{
  "arch": "uvit",
  "model": "image diffusion model",
  "dataset": "stained colorectal tissue patches (NCT-CRC-HE-100K)",
  "train_examples": 90422,
  "image_size": 48,
  "horizontal_flip": true,
  "conditioning": "none",
  "objective": "epsilon",
  "cond_dim": 192,
  "norm": "layernorm",
  "norm_position": "pre",
  "hidden_act": "relu",
  "mlp_ratio": 4,
  "head_dim": 48,
  "fused_qkv": true,
  "qk_norm": true,
  "parallel_block": false,
  "inner_norm": false,
  "patch_size": [8, 8],
  "layers": 12,
  "width": 320,
  "positions": "conv",
  "init": "torch_default",
  "residual_init": "none",
  "optimizer": "adamw",
  "learning_rate": 0.00074,
  "beta1": 0.9,
  "beta2": 0.999,
  "eps": 1e-08,
  "max_grad_norm": 5.0,
  "max_steps": 8700,
  "batch_size": 64,
  "epochs": 6.2,
  "lr_schedule": "wsd",
  "decay_fraction": 0.4,
  "final_lr_fraction": 0.05,
  "warmup_steps": 1740,
  "weight_decay": 0.3
}
Rows from block 6 of a small image diffusion model, named by matrix and row number. Rows with one number belong to one neuron. Each number is 500 + 40 x the weight over its row's rms, rounded and kept within 0 to 999. All counts start at 0. Numbers have three digits each.
After each neuron's rows are labels from the 100 images, of 14976 (inputs lightly noised), where the neuron reaches its highest value: "strongest on" is what is common among them. Only what is clearly more common there than usual is listed. The data: stained colorectal tissue patches (NCT-CRC-HE-100K). In brackets: how many of the 100, against the usual share in percent.
# fc1: MLP up (model.blocks.6.mlp.fc1.weight, 1280x320), inputs 214-319
# fc2: MLP down (model.blocks.6.mlp.fc2.weight, 320x1280, transposed), outputs 214-319

fc1.105:523364522590420508480453532442471408467460442462474461512502553485510507489486508540491507518495503605455517548529537546575434490479456568497513457521507458587502532525498442503563573443471446524474493499507529506454480540491500520573497501509567436547468555500561524482590511498463497513516540527499459523559539502511
fc2.105:390516480475510517487419539485488468485484523471536510462530482502485511447482453482472481533547512453467587452465548449496472497492498487489488530482400511526533526401485537517535472524558535514486454493537518456498507489449447465479438429519493512464517520434444472561541516498440496523479508432493464504442562488535
strongest on: tissue: cancer-associated stroma (45 vs 10.7); tissue: smooth muscle (37 vs 13.4)

fc1.361:492601499415486441583482417496458596478545471443471503526480498525477464411529545465448508501512501532460456521533534531520527519546521608455514532547520489490475502551532521515554472427544472524482494465424530553570564511548461561471472565445486443528505580495516498450470512554494457532520491493472545566548450507514
fc2.361:485454500491509532496445493487540478437531469473512467483523424505556570511437495498504441506460527550495538489542412458492449541517512471471518495493487452577534413540530531525411512481494503473416478513536520543443459521462539457486569505568583437438487586493574524465500502503576493551471502509486481516417503528454
strongest on: tissue: smooth muscle (35 vs 13.4)

fc1.554:501547520486506515540509472502463479505503513456491419484527517547469470419513526440487569473492420508528453450501554526436467600454522460488558497520469489521511476501513463515519478452516460456472482387529458535529513515501460521611509507433512507483533522481522476473485519545537498471513526506506585535487549552454
fc2.554:514502574489477509457522476537506533503507501495561580478536451490528512510493423396422457478505470462462460524545455478564517430432540554592504476495474599468481501430498539528539536493539484574517534538520569499539534477470478543493521542564520508506552489532547449557494558514487536521517555513481481464545555484499
strongest on: tissue: debris (42 vs 11.2)

fc1.49:475488529594450530513467548447478415475443518431459531503494517461445473501479445476481533554449555586494529486507510456536448507495508545505520458490467451520475530490507524464537424491517509475464524487505479460485519596554550427457456443513462518469524508519397519522559487571519500499467530498436571539560466458462
fc2.49:535537497515525475470465549534482532583512469504401525497519561499493522510461487532478575570520469479462517468526447577518513483489425505457463528498474503527496448509567442475461413473498475444501462527483516531515507485576482516557425512546465484449543495484478494478503477555547479546482549460590570471526562538572
strongest on: tissue: lymphocytes (52 vs 11.3)

fc1.704:561492492565485528472439458523502546485515473509442499459455486562510471487494530499458563539595597566509540434402479453546494491518393503526505515504526525466486481429456507472483467533433495423504525490528495540505518510552572407518505495495420480463478475504554481512548474495462529520477538444514445535504493461557
fc2.704:544526435515467402529468547615470557619474536519533537478487564545506528487592461514556473534535562437475441417510543445438510493463564531448469496470492554474557545441488482502529529518555456528452535453453500456470529532569503540501452540530526504491525474519559529573560533521435463561539507448484482511521497518512
strongest on: tissue: lymphocytes (94 vs 11.3)

fc1.180:583458554544492494533513488558503534513452537524542521554491416524500493486440505480537505510584479477466487518447500511534465607503593522483606442467532520510483462415515512542531523523504433512495453471510543478557474518521581440476473518538491521477492451442535479559454562449438555544562471542552476502538498483553
fc2.180:395544413532541484554475481450499462507510437421485459441452431465490560495526436516452529515466544464493506586478505503480506437470523447512447506530476444514520561587518463471485480509502542448475521574490481545474542556517508524501488449530506491496445559555480541401508490539543472435534452484422530530492505533526
strongest on: tissue: tumour epithelium (34 vs 14.9)

fc1.114:496535431485483536528532526505441469430480499543463399518538505448496484479437502514545522500474532535487523487510565499521459547535479490463501448463494511492464505522440486495512486522498542470465492501461503511489442483535531519532491526442517405495528575476531531471532501550533504503476572495548524482463502487553
fc2.114:503515430523432433533522553506479447543496457457446456516441552497535535433498492567476468628420543509519519504551484550550586532534583553424475512420513539442503463487526480525554466531513567538487505475571548448551517507481424466507496493552448445484540479470473520532470526491449529527534569537497569497477492521563
strongest on: tissue: tumour epithelium (36 vs 14.9)

fc1.718:478501557473504432474508552468507494490544468471536498548462528554462486565586441476426554510467545500462491510478456499538491481558407549577496474588527447447497576550541458486539598479535573470573556493518531484534539539484457491491508527480531541477448551480497487438506519503440582474550518458485547553504473533479
fc2.718:477454478514514523478491538491544420525488475421437540486440536547528520542475461495466504492413486491518515527456474484507561513538522578516483468519574484501477577515504512457583530477584557461526482422496427492565558501476513492520529527522531486503538534512455566528501494531505530479469526541509528517526463498561
strongest on: tissue: debris (45 vs 11.2)

fc1.663:514528507456520471528532493520516467481534433500456451513484536419527464438587532493482510465509535482540517424492511435518474500490514496463494477443507578500556561456536490493560486525462451441504506552513490486493469564504493440535614501427498543404465547465472443515567557487448462457468535522438536429629527484486
fc2.663:565547497476509475472485557454478488511531446522462517501485495534454523491522507506441517517497481499540537476511460517481495489513516563565481472562520519547516562504446517532579432477559430511530461479522491476559427449452512552497529535540406505584555483518494510485503491469538455554497466494441509509445543516526
strongest on: tissue: cancer-associated stroma (58 vs 10.7)

fc1.136:399524476533434452479489515460476554461543482568489523491501528501522509464576521535524512506514524519448438522466507501510464457492444528504598552495488456490534529507523439537572471493496531495542519470439523493509485491545529506508553513451472547468456536438413427496553532453436525532511519555446498458481482462466
fc2.136:413585518537436529499524496556560514529489526560454421485522586515539476533496533518501497523531460544420441462474514537488426531458486523480493525476517490498496456494542520503567462529535547426497470499473605463486526574483533497471519533588476509467522510467481455464479564476471483631398462526518554500437473473546
strongest on: tissue: smooth muscle (71 vs 13.4)

fc1.686:480472403526502542494528568544489403492478501483483441593510490501460477475515525493495557489518498500514451470516549491484511557461468435461449518514442521480546557559492433536482436481546488489521585412535535545567484492522481462500419427512482516558446409512438490535543478417515492439486574465465547540453508482500
fc2.686:494438538423518496491433457511555530481497503461547588407519482488574483525516427421463433487516498504563544515542492465528526492474501554509584427489529474534500406484529544521496574462495492587404458513504536527509525518510554532519548492482532502418549567529563497453457521548466556571547476513546484498497460490555
strongest on: tissue: smooth muscle (38 vs 13.4)

fc1.541:546528474466473456475525527528455501560506410497540486510499473436570569475485528443520446552431484513518344577527506538507546517493433486512510507447429497498557547507496495496516461487424547483512473465556485484455527502475477455479586500488488475469465515438488526450471501510396466507538492501504533407474519540515
fc2.541:500492531498510505516422408499474542512525453566560547441393449533506497551542497510485507459572481462529459527537387515481429506508425475464542488544501485548573500545541545529527500438451424522495493473472476512473472458540504522599502520486524481519426457507541529528495433529545443499514425465547502471521437569424
strongest on: tissue: smooth muscle (88 vs 13.4)

fc1.205:438494526467449449497505548472551425482497497485432533487475461499554457467554539493523600481534512480504461487561487560515504498518473593484566488514453497472438478552485438476518564511462498502505518440543471576496540541479519512524498508503559531497509535497514489470490511430445525481542518578432549482511508488430
fc2.205:580521437459527517485467487461493488451488477433539398604530537501439541410461463482475363554489452514451462549474523467463493580570450504546444514486508527523536547486516538512465515529477475505403467520485451498485546423444473460555438493463532510496470511421471480528485509486507513498498486438544540522485488447496
strongest on: tissue: cancer-associated stroma (35 vs 10.7); tissue: adipose tissue (34 vs 10.2)

fc1.54:488472446420511459525501545531483463499467465457474530507434544507498536517510453456480518481505504529489481535532500411544539519498468499579432442522463534470598620515478504463501517473520471518481527390413455435561483577500491538501531503474460472489479516465526547453514477515454575456524501466454447529526512490556
fc2.54:480500519579487527473507493482507518486527511517520460508519479525503513513456519473500537449507451490490573573496399499512472498446479528421412510499479450471467441529509506529461508445546488494517469541492505480492582424475557533489556483594489541529473480518455464525455527511576527496485479520518467478485529412519
strongest on: tissue: tumour epithelium (36 vs 14.9)

fc1.248:446567520505466472476467549517470485530519472505458507486449585447509503479538459416462539498475496524460484504544485512570406489516456572505485473535420511509512518522524473531561538481500527468515518474431505501564498524534481498487486537483500524548496493480375499503533517545492446502490486450465445493514514460462
fc2.248:510588536471494488499513537447486501520499472514491503473430549500501502532474477465481484481500549470384489570498464543609541446518471511465378471509467495501570479468530568511511489534564529529537492502467592500485493474464498522480440490580482555516432454472465460457549563539498542473531397460503427528468555520543
strongest on: tissue: cancer-associated stroma (29 vs 10.7); tissue: debris (28 vs 11.2)

fc1.698:532465505520486481485529500523492508383505475517505494553531447501455498519478554475409490480548492510441523494503523500448471560555556453491515458451515556469502549502510432453530541481555505477534492492407490495516537518526557486567489402551568532453496518514509534530493533539395509446471571503433582497481565477509
fc2.698:467499507392551546511523480451540532470466432546570435537505453544507524453480516537469506523503466498499473429533455463504502508500419498503535491523442464549472502457470567499441526436481465562531454507533528531486622431483522490508460460425514575539435546528490431517475505511534535509477493432512485470569432528523
strongest on: tissue: debris (82 vs 11.2)

fc1.111:526437543507426490490541568512487458565504448481496552518515504439596463501541615467489474512503539540532447468541553531510521499476520534547510489507522569467549507493481440525532466464415478475438490473482502509461445577548566479551553472471429534508461566537509413468529456492451528512438531463508510434504538493518
fc2.111:516534514478435589541529527514565529517478524539507561483606566516480532470493435408441470503499513452517412492462493538449496451467565501583517453556493539534392446467522457520470543499555519488522526481493545475511567506516493543464511520508542530512466480558479479536515526530465455397477588521448503500485528460448
strongest on: tissue: cancer-associated stroma (57 vs 10.7)

fc1.508:499499480541452507490482515555544478524462495510585532509588506447525543481511522479541487480448475465525388531535519533474529480478454405523553513488496437559546541507534461489553487445420551498533557434528502520438533542537515482481473469467520432600498482493495476475510519499472487449526513511516485510549483498534
fc2.508:506481511575505434431556468521500554514402488512477462410476491500516437562513507519574538498577489533471498507507455460462522442517451440456543497537539480525552516491554521478526567479512516503456520488405497499447506564520535430537458564515521530495435503577533554531508467486453453505499437470446461532525406405516
strongest on: tissue: cancer-associated stroma (48 vs 10.7)

fc1.309:508538518477441489534530554437468503445519487489497540542448445542443553510468462473516503583504487508467436514489450525513513517534509572444499508502474538498485544494513468514565481516508487501502504482489477520495500545522476460495504521437508528417485488487480463440521515505488451459477523479446476477496390526499
fc2.309:427564479552451421544509545496451443528481532463479477500478534455487445563503509449570501518554436517545556477467557542515500500497498524474484472489530520566566516485540461473501484536496550503437519512507508499425505439523455472554540472504514469528441491488530517516539507527502439451543513544516515519501416521452
strongest on: tissue: cancer-associated stroma (35 vs 10.7); tissue: smooth muscle (34 vs 13.4)

fc1.476:469492439460503502542558493503503474499544436538462456477516452492539442490509552468522501420595543408532449419470439532517590512450580492552487575513515517493501465524428402489559527543436501509559512429441509536516422447546542531506458512483481446512496557556572487414560478474531421523496499555497492498515498494502
fc2.476:520442499457454426460479561552518511517460507491480619540531562497482435513465418452496569522492461533483551499554522511532519443484387480475489507470451441528457507543517510562448488499513510538498492582495561508515526601502413507526528488482497499506441474558487452494487552482523497541468534522510503544588513507525
strongest on: tissue: tumour epithelium (46 vs 14.9); tissue: smooth muscle (31 vs 13.4)

fc1.17:521457570460476533463440482549489542470484527518529554466477517500474508549442536517476497594560517530454542421356521479478449486535491482496533501533475493514463581453499507543522534536550554467547486491459472506461506540512515426495452480486525569451522435526516485508486491500450458516452482473463514591513471472479
fc2.17:493498474527459488500519498576510517565507489486545463493463531524627545498526537528485490545518499489438510464552444504519474484448463534528474503493509496446552451535542506591389439474467482431533448541550574527463541550519504521443533471534512521455563490491557422479458533504548492583428484455553509458549446539518
strongest on: tissue: lymphocytes (31 vs 11.3)

fc1.110:471534464487454527465512547499486493592481510543484508548469521437447441465443518445540591559489518493420451517493535522438449572467443555498490616506518566523495500485484465498534450530450532428502506407438546466503533504571472498553441468494488542505530410482478534461497493446538505485468507542439555457533506471473
fc2.110:538558525443479523514449450508499555535558524495482518455462586542452490519551526509532446492478494548500464568565571538545493478519455526394532444506469479481534495548466553547474504496506515529417471491492420506534545556503529501564555567454427423536493553483534449522461480573512485536490420528523423529521421493464
strongest on: tissue: cancer-associated stroma (39 vs 10.7)

fc1.766:512527492537584500538532538497533440475464481563473471442496599536528475507546562501506480524509383518490465476471547486479468492477508427557534483476463461506515430522456450476537456457566547484493466392421481565520479466505562465513478475506509476490450492528527503455498491533538462470495536532488508533453485509495
fc2.766:526447522492464542518449535452522552459559546461526508563494441448448551546455472516502525451500565515602557537560474473529578540545518570431472511546489531512464540487473572509519525524464476480545539516577501479539469515504488457458502482496454484410490522419493464435510516511528534472466512509460504477479528515456
strongest on: tissue: tumour epithelium (37 vs 14.9); tissue: debris (36 vs 11.2)

fc1.586:490499520474442499460545515549418448517544474575464473456469534545596498520513505395551478493478525549485482559510508485499532480520524482540506481512411525492457502499449500574550563499494515584531506444471475471488462485506550462555541539437511501510453549509447559480565490520518475552490455521509482477558540494497
fc2.586:545489523561532505458504557475421526487473526518539558498525516388444447652420507466538510521470484494520504518510527472533499448514560478507552498508472482557524510522519481482522514562506522525472499545488491484468495594454575426441470442488493466458459477505498576392495444493509479484547460562486491496459547542468
strongest on: tissue: cancer-associated stroma (55 vs 10.7); tissue: smooth muscle (39 vs 13.4)

fc1.329:446542397482505513559547471458496514477580412543518462522523453483450543466493508510535487482519463486514394497474446466491527557560557487498527559483470522484510554546484421558509528465496486485555498492480534502519529427545495524560394477448510509400474498491505510499504484489577516523478550500496549536517532454482
fc2.329:523455550524463490530465562581484563494428558492477598413527551520519471516515468451494563528513624507504453522556558525561519516468480521502532422491522467475514424491579583484417513524487504515480573469480509555434475567520472484528510449491484510509507510433508493409534524547491547499524435464554488475553477548507
strongest on: tissue: tumour epithelium (41 vs 14.9); tissue: smooth muscle (32 vs 13.4)

fc1.5:464543491454542452513448498459477485473457501432595473475532426443483501526476505507546513525571529476532506515463495479478432586535488522521578464504500510545438544464556461487479445487493426495496471601591537481514488524497506424545525476517523506552455473512511533499528522530517479460596532462461502531541502477462
fc2.5:451513455506473535537562460518492501589495482507484568517448545541515495524531506451479534480453518520455411561516448564517532487470524459516491535462570524439455515554527531499486496479471524454489519544520471542483535509554506486472514427488468491448557465500536506436430523500567469493457602534513471446481493579472
strongest on: tissue: debris (49 vs 11.2)

fc1.765:520492504554487453590432485555452565549512498516499471550471355498546487501476491493506518547559474497428520570459488494563452517473554458408435474528483556482489533501547536546499587481565539492518439511467561459560542531483558479521379437522489498422558513432541492534487553535443549489472521497525470499478524477507
fc2.765:401534537422478539517478509497510464452512491492569470483524506421475487562452527433506571539516449506569506526514484454466495474439449490576491554534493426465443423569576537579468529462481517474545527549528518594551535508545487580567533493458471548554557522577506482425459511521586510489518543465529581497553407581523
strongest on: tissue: tumour epithelium (40 vs 14.9)

fc1.445:494514480555578515534504513468552461478445480560496488477503566539514474526525596494532462532535405560491509507466545454510502503546490453540588477465452512478511463514454434443570464534552564490466507449404504516560479499509592452514450451527536460494401483477527494500514517493504476474482526548509462543476466504487
fc2.445:526457496545422527490453529443482552481547547468503464525511398436456530539477479536505533456506545473600568501538474450485561535495523543375482506539514526553483562466508524529497533531446470478520530513506454437509507524532469482504557516530464501405484568458499518455525534510507507478466495452496493444516478472449
strongest on: tissue: debris (43 vs 11.2)

fc1.91:527463501543505413570429490495487533525509506526540500471519455505520575521441451521454532515490482494468514468457495491498512505479537457563480567496489528502470485485590514467537539514432456475531481548459563513436515506469533562503452504504529509482521487444598474501497526445472473487561468455486479513478485448528
fc2.91:444576479526532583558512527537550503439527404505518455491554494535449588531565563457444536454544432504538430448595494493515433549482471455537504472536458517475494453605501454522445469459482471523505482517567433527533522444509505520463540482512495407501527485421481457480452480481586503509455511545563502452497514572470
strongest on: tissue: tumour epithelium (72 vs 14.9)

fc1.638:499528482512547393525426515455501469492499547506510466502506481504462564503488505494495453523476427534461529519478501500529518480527549506539493522525506572444506547490502501550548532491442525470492481506530492410506495518509464460495535501542516507438453444506479466505570507496554540497499604536524458505481502513459
fc2.638:514467554474487594499459576540427542459494486454530513456522478492515467531464514522480512418492460500507539517589499490533535537504480518476463480563532448562450498470436565551506485480454492496544486505502491505543517506454435538508557564531473461529443578494496538446504449467480468455451530534547489538455549524478
strongest on: tissue: debris (31 vs 11.2)

fc1.600:509581522504511497544479377478470575509479558488513513546488476535449502549470505478507580486617456532473489468480445530550515525533497476453523510514449498419598471444486570512483518539475417522562483529520513500541596511512470542470569525512486484497461398481548470557473486511423514537540494505475534491463452506392
fc2.600:520502514480503531505509592567565449519558500457505547485462541453533500532487481414450514530422581483532471475482516528443474453542531468538533460552498508586478494497463445497574486487479549422535454466512478454529482589410524471543512498534556477471569542494504485398568474497480479473471557440429519507528437481591
strongest on: tissue: lymphocytes (97 vs 11.3)

fc1.480:425573546435504555490450542514522482486523510444498499507534501559481514518480492455503461484530514502483550444482477463512501511479578469536490491546406523526503576450556515486491538511588497471516505472516494453505483590497451477536432506486446572521444562461470453468591512576532511495502427453493553492470479407545
fc2.480:508432538507457450541440531492449508463459504491554440468553523410463522514453504479565535557515570540499432484509626466523517562488541447536438467462488483525489466505531439572511507507512431475480531593469513523464568476519538464441527466504549478515516506561485567461481492491470537508556591514485468535491465456508
strongest on: tissue: debris (45 vs 11.2)

fc1.149:529467521572510516495408519499498505484432520479492487513442553498505556503451565483417521542463449551556478563452581522515443464551515573484537467438485552418516511463565550488518506495456511438429493467548555457481521574464466485451552535577487565489515472468474528570454543469484509524518541453406596476475505507448
fc2.149:450479461493438498491512512621518513561500497540424557509503518465531449503410440488534568505493519560455498523537575520510498450489464489485479510477468487505424600541495509552439494516524508520493529577465598499507472634511466497508529497492427482535463454530534511443488534501517522553470523509505505536553513488530
strongest on: tissue: lymphocytes (67 vs 11.3)

fc1.146:472462552521472531528440510526464460449486526518517517487530455562564468547489534518469471436510510569513454521532540469534483455482541499522614452499491466543546497519527448463582576501426424511490539538547474436453547549480500532498501494451546503496494538496449533532474504443495443444484471537526482499544525503530
fc2.146:477478499490396517502513524532505470557538579521486543469471536573543441540482416422513523451494471530461454548528500561539478471494472524448534487521513520518505495442517544537501515472522527533479472461444513474525469548439551513575535601520469508520516477550559535526614543557505478490518481517458492518538467493464
strongest on: tissue: debris (71 vs 11.2)

fc1.327:530542534475490507508488503584527516473501525525481458476566452444485515480474509483503566537539485543531491526533557515456539534521531474486602442495501506529411461499486489468501548515510526461445490505461543517521481460466454439522422471514517460536483465481493582442522485487569491549492555584452536499496541477478
fc2.327:516510433555459468496488521492426492573453489531422496522464559534516489504502525512525434500482528532471448514463562495537499421482580530563520484471553570493529558430521509531486487598475526490450571497425478448483452533539488565529579489486475541567551517519475448521511559516482436540473524437474458438511434459492
strongest on: tissue: debris (71 vs 11.2)

fc1.648:484563469514499537498537494509516512407501409497502484542511487442528458456509540453459421500461474529494426521518518458526520575511458547517513496512476456520489463520536473526571447476494491550455508456513482483518431494496446505570481417467504509465444508468551453499479530411411506524513584451512549481447496530496
fc2.648:495481564445517459571428478390478475451550526502570532522443443535479580542515462489500475502472565459483526475446477526562495474504572448493415461475556488498545512451495483518445516512435475494596496491552452472455530471509556476469489472485568507481580521533466530563502488546502429453571426449479440500529539554496
strongest on: tissue: smooth muscle (37 vs 13.4)

fc1.665:535501594521426426517475510465541484546525499482566495491448487515542431455509554455493554547459468589568470490533499546583498501519483470501467493461492478543496465546562563514581479500483495481477410489490517485440521693497499457493525565537489493445493557480457442472553490526498502601538445563524537467522515465530
fc2.665:485495541460516507498473546444503437524621498482469463515503495454444448507479499461515504482515443532473545546564545548542481479514455538476479539494501522491594471468502532494493426526565533519418474513490493541525446491524475511568515553525406491478509493499555548471478505554458559571467475540602545525510437439457
strongest on: tissue: smooth muscle (84 vs 13.4)

fc1.405:535518473462531416529484526583533494499518475541541469468426473582548524505563455449476566503594533477501465491457449520550551485496461538573456513577470537461538499521459501486488516518472436538469541462467498549507472490509530498519503587555457477540391523467591451501536486511485538502515481452520487492471502533509
fc2.405:471501517455520457495477512528465473559566510505454487558432579532564458495589510512480491494525485535447453484465477521523452498548491478476506571495543481533509506503530521524470457539452463482504485545468478433491411502567482489579501497478445495537504483520584474551563495519561481634559514449551488459524516539556
strongest on: tissue: normal colon mucosa (30 vs 8.7)

fc1.531:477506495511468396515503558451549468499517515504514549502486565525550527522560505451433566500557494559561463478510513466523538484502441579528514429523514553494536523501517510486526526499537530455488527478503576526521512512556492482491538502497486491509415528513538473394525531438472545493505462603420482475514514502512
fc2.531:549454564553556462495503534535531505424458499524521522490532514467503485590498420491438502468410541459573466521420553465500476533501530493541469533516633488533525549460532512474523574496506473465488568515505492481522535582492509447451430404469556489513508532561468530442468527552494496538556499402453522524565510530534
strongest on: tissue: cancer-associated stroma (27 vs 10.7)

fc1.128:478480526542440474497520486523473486541420471477539549485502490512533505502498450506465487542492559549502504445524503520598567476546531498514511509484471535464538478596527445561498460505507431517528491483483526510571579518515529450495445505526441583517491512425515520530498511515457542495522524468498566500580428515481
fc2.128:435519588487483593419495434472478522470500570569499462538458536445547467600441524449539523453537469544494439481435534481561573576423504508480533441476529477528426490483511520499511537458506497481429506483467577520491410578530526515552509529446499446517454472557483493476502500490477507563489467500556489511456497475465
strongest on: tissue: normal colon mucosa (28 vs 8.7)

fc1.47:519555509512501436524488471503466519535528482488502552539444516504471467507509441525517547461435460468548488488455553491516486493555518457551522464441521633486464530519515458528493549486424457498467462493490532457475554554450495553455514501495525533397512484498485526544490486505554416484557563484403526512580531542516
fc2.47:438458495507493509414524521469494480521467492479467454477544520520525532494594588545479478548584478473463472487526467438461518529459468472477544506510482421497520455514511510408499501473519559497486556510470509566509466454524519455502484484540539511515476539478519437403486494550466615504411494475545509503486452523474
strongest on: tissue: lymphocytes (36 vs 11.3); tissue: debris (30 vs 11.2)

fc1.56:498515461498485363544462458512522479553544529517492504525480535541491453519524534441422648515538515516467523436509548487570545537439451536475480530565439518483471519537536551476473523545467523456480474513555549502459535464536539463482538578517573466478471479499453446538522570500414497454539599543459558494522429496464
fc2.56:497520532514568521541502516498558432423560562525463502528500507499472517504406456468456497520426474524502517499412537504476503518507498531520516537473567494559450505524450509464558563530502552459513543550468555498476520544469519503429489501550526532530513544542476493471440501466551503478502480474540473511494530477577
strongest on: tissue: lymphocytes (100 vs 11.3)

fc1.437:465509414522435510531522594515472513494537514403488470489447536590463548534536462441521535473524492540492475483588495517512523508532473566403545459568435529547492501499483576501496502537551544424456426401460485504513550481491465526517459437501483493448564452447517492394494517429548579483536479499550477543461549515516
fc2.437:518436596523459628386496537472467504549507469452396509442511527471501484587501509508457513478506487545441496530431506501488528442519563504589560503567535503540466548495506511477468563491538533497485542497414506487553494545489502521475569517530499552532474501541515549495549475456531527488462484482422516507481481448457
strongest on: tissue: lymphocytes (37 vs 11.3)

fc1.752:496491447515484462505438545407565452489454527472404511506510509469485473532495534431459520594549515507448538448510548493534432549517420524493503498492440514461488480453518521486506419557526554494458494453511508516475479593528541432491518485515413501466506493497435479465495556501490545467471571439525520574532504499488
fc2.752:478511489516409484424500545533474501579481496552459497465478530528511517463489523499553526575524520526469455455499493498516529494451496487457525464507508490551482485462534499460434475491482521485447526548454486527422457507571479500533479443516419447484496513458499420407505490480543514542400496455550475462546489518522
strongest on: tissue: lymphocytes (55 vs 11.3)

fc1.424:542525480426500482529492500547428519546476408524493518524507502483593479535575496439485499484503437502482471473560555465520469444543478559512572484547543510444494438446543508492496531528439467541538471443444428491493479591517491468539586520455460520488434558493458413442522500558462525545447485469529561503518477571542
fc2.424:463551470513485579512536530563420501448541520456469506521487538453483477555418506487520517502493473495498420504524492522488503500437499483585444518523466492458488483516514544611509474523552538493561513532462550557532477539473502511479495495543466552601543484495454557487481479529585463486476515545544501509452518594471
strongest on: tissue: smooth muscle (41 vs 13.4)

fc1.701:490506490487502499521472475492479491510474487433450503554559472607465490532457530519460563498538513552469520480426515417488477520505506499474492501468541518476461497483546549465545527557484508474552464530425467462579469534529486467527458500545480416482515457464506470488528543438570492528409518473535438522438481498506
fc2.701:440485457521533516458552409473434504511483469518491519443525456465520489453557527555496484512487490542436424551497490579419434496579455476458538542504502484527522549492500477561499482492438475542459469483460471443490473466516449406556441454494487492449506537498501495449526451443550486566520449498478495471528578553477
strongest on: tissue: debris (43 vs 11.2)

fc1.160:527520539446478582530453552642497486477522454522511537473502488457508465554514462443417551503440587487465502483468540496474437507469496459570518481501519540548390490533503438541546610516521531425468460490471474532485492511505500470565456404497569517491499552523456539471510531477547539551460541469495492500542506560544
fc2.160:487474461447590503543484448530524427435488474444495506548520511484455512478516511503399488483499465488584469420511538478488569479488537448517490548493527557451524512550481478526551563539427473512563542541523497462571474524451509450444496512490503435424547422520428507555489465466489450513466486437462522548481503446475
strongest on: tissue: debris (78 vs 11.2)

fc1.52:555506443511451459479514516440514533530547494514470435491523539525590587504544411503468529468534540448474405549539455498511564521481523504493462464474456495512500517448483535539522485444449447556464477494531472447611550558570455511517464496479474516481467497512547532547471535422460512475495509519454522493544426495454
fc2.52:579473589519545576532481509480566532448482509568494474559537541507549489467524432486492454513552557451431516550454528539389559489563483568507541443451479505469501567509511517504484493571481456500487491506467453495467592589543461485494476494496517546475533527478467551401526510531434538499485463472483513498500557477503
strongest on: tissue: normal colon mucosa (25 vs 8.7)

fc1.65:487507479528442497519454550447511491595486461462475486525493553571561565526510515434503527511533472538463422469502468389489436549485489526532497507500421501465505510514515447492562565479452493486443452478471481510524566491519554495442484502462484454437549485490396499519470487505483534538474448449429524503502544492536
fc2.65:511560463535493488532524476447506539563494427529472477445534481486512491549497465514471464483491497513469474523487441519460453420613411420415540411552466466522535458486494422472545416513483505556492484448520491499520563522506559478517519480512557480518458528490460493462482504479480493466546413504448520479545503541524
strongest on: tissue: cancer-associated stroma (41 vs 10.7)

fc1.530:516471482559445480495512510467416433477497511529451522543437556489543514421478462421449503557508508575463477455510567540520433462475502538450473526563500508534453519483523448511562529532488540448469524547496476462471572511495507515504511465494479427511481540533508492473548503510483442478474580499504453496544515477461
fc2.530:507524520516501420540523512390510460498512511436579510505515447513474503516497504450471481536521583477505488463457513470489501506520512493596481475520485522503579597435515492538470463538537456477522521517521503539490560584511465505441544501439538544512514565540463518462458521564456479488597413473454503559548412464502
strongest on: tissue: cancer-associated stroma (34 vs 10.7); tissue: adipose tissue (32 vs 10.2)

fc1.60:518467529580422497496496570497481494507475519545509517497494492509443443495554487454473525513508534535480490575507568513512439476462475539486538544517441518489517493445501460499512473479511451512449547497484524550552536557537481457486374461467529518500463517520506458497539544530501477498578486468471442502498502452427
fc2.60:449499451545424480454543531497512508593501508561481483494463520461581448518523511514499533534555513419485504572543454518498522453547494571468552546516451479551576494485453527502598427488517554448513512420439536524500483522490472453526574435578493578499458547476488513480521488562481554520520540531472473476472419537485
strongest on: tissue: debris (45 vs 11.2)

fc1.25:530493492425495435499484486533554527550470526614502492514492457526464524513455529515502497555621435503532510525393472532450468537525447553499576477560469543509444577529486515457541536514476462500502461505421491483517512436540565539494424500575543544594524487497499524523515458457514481518484519498495465533472421444394
fc2.25:471509508578459515522458534485455472465460482375544509484481445469511540470535511516522495440514543447477522564512468459486545497486517474512473397472489515480518506482564548508485474503516442462552422520481505554512525465524470472590515565540562522508441529446552556486502547593537487427543497499447501540533458461516
strongest on: tissue: lymphocytes (98 vs 11.3)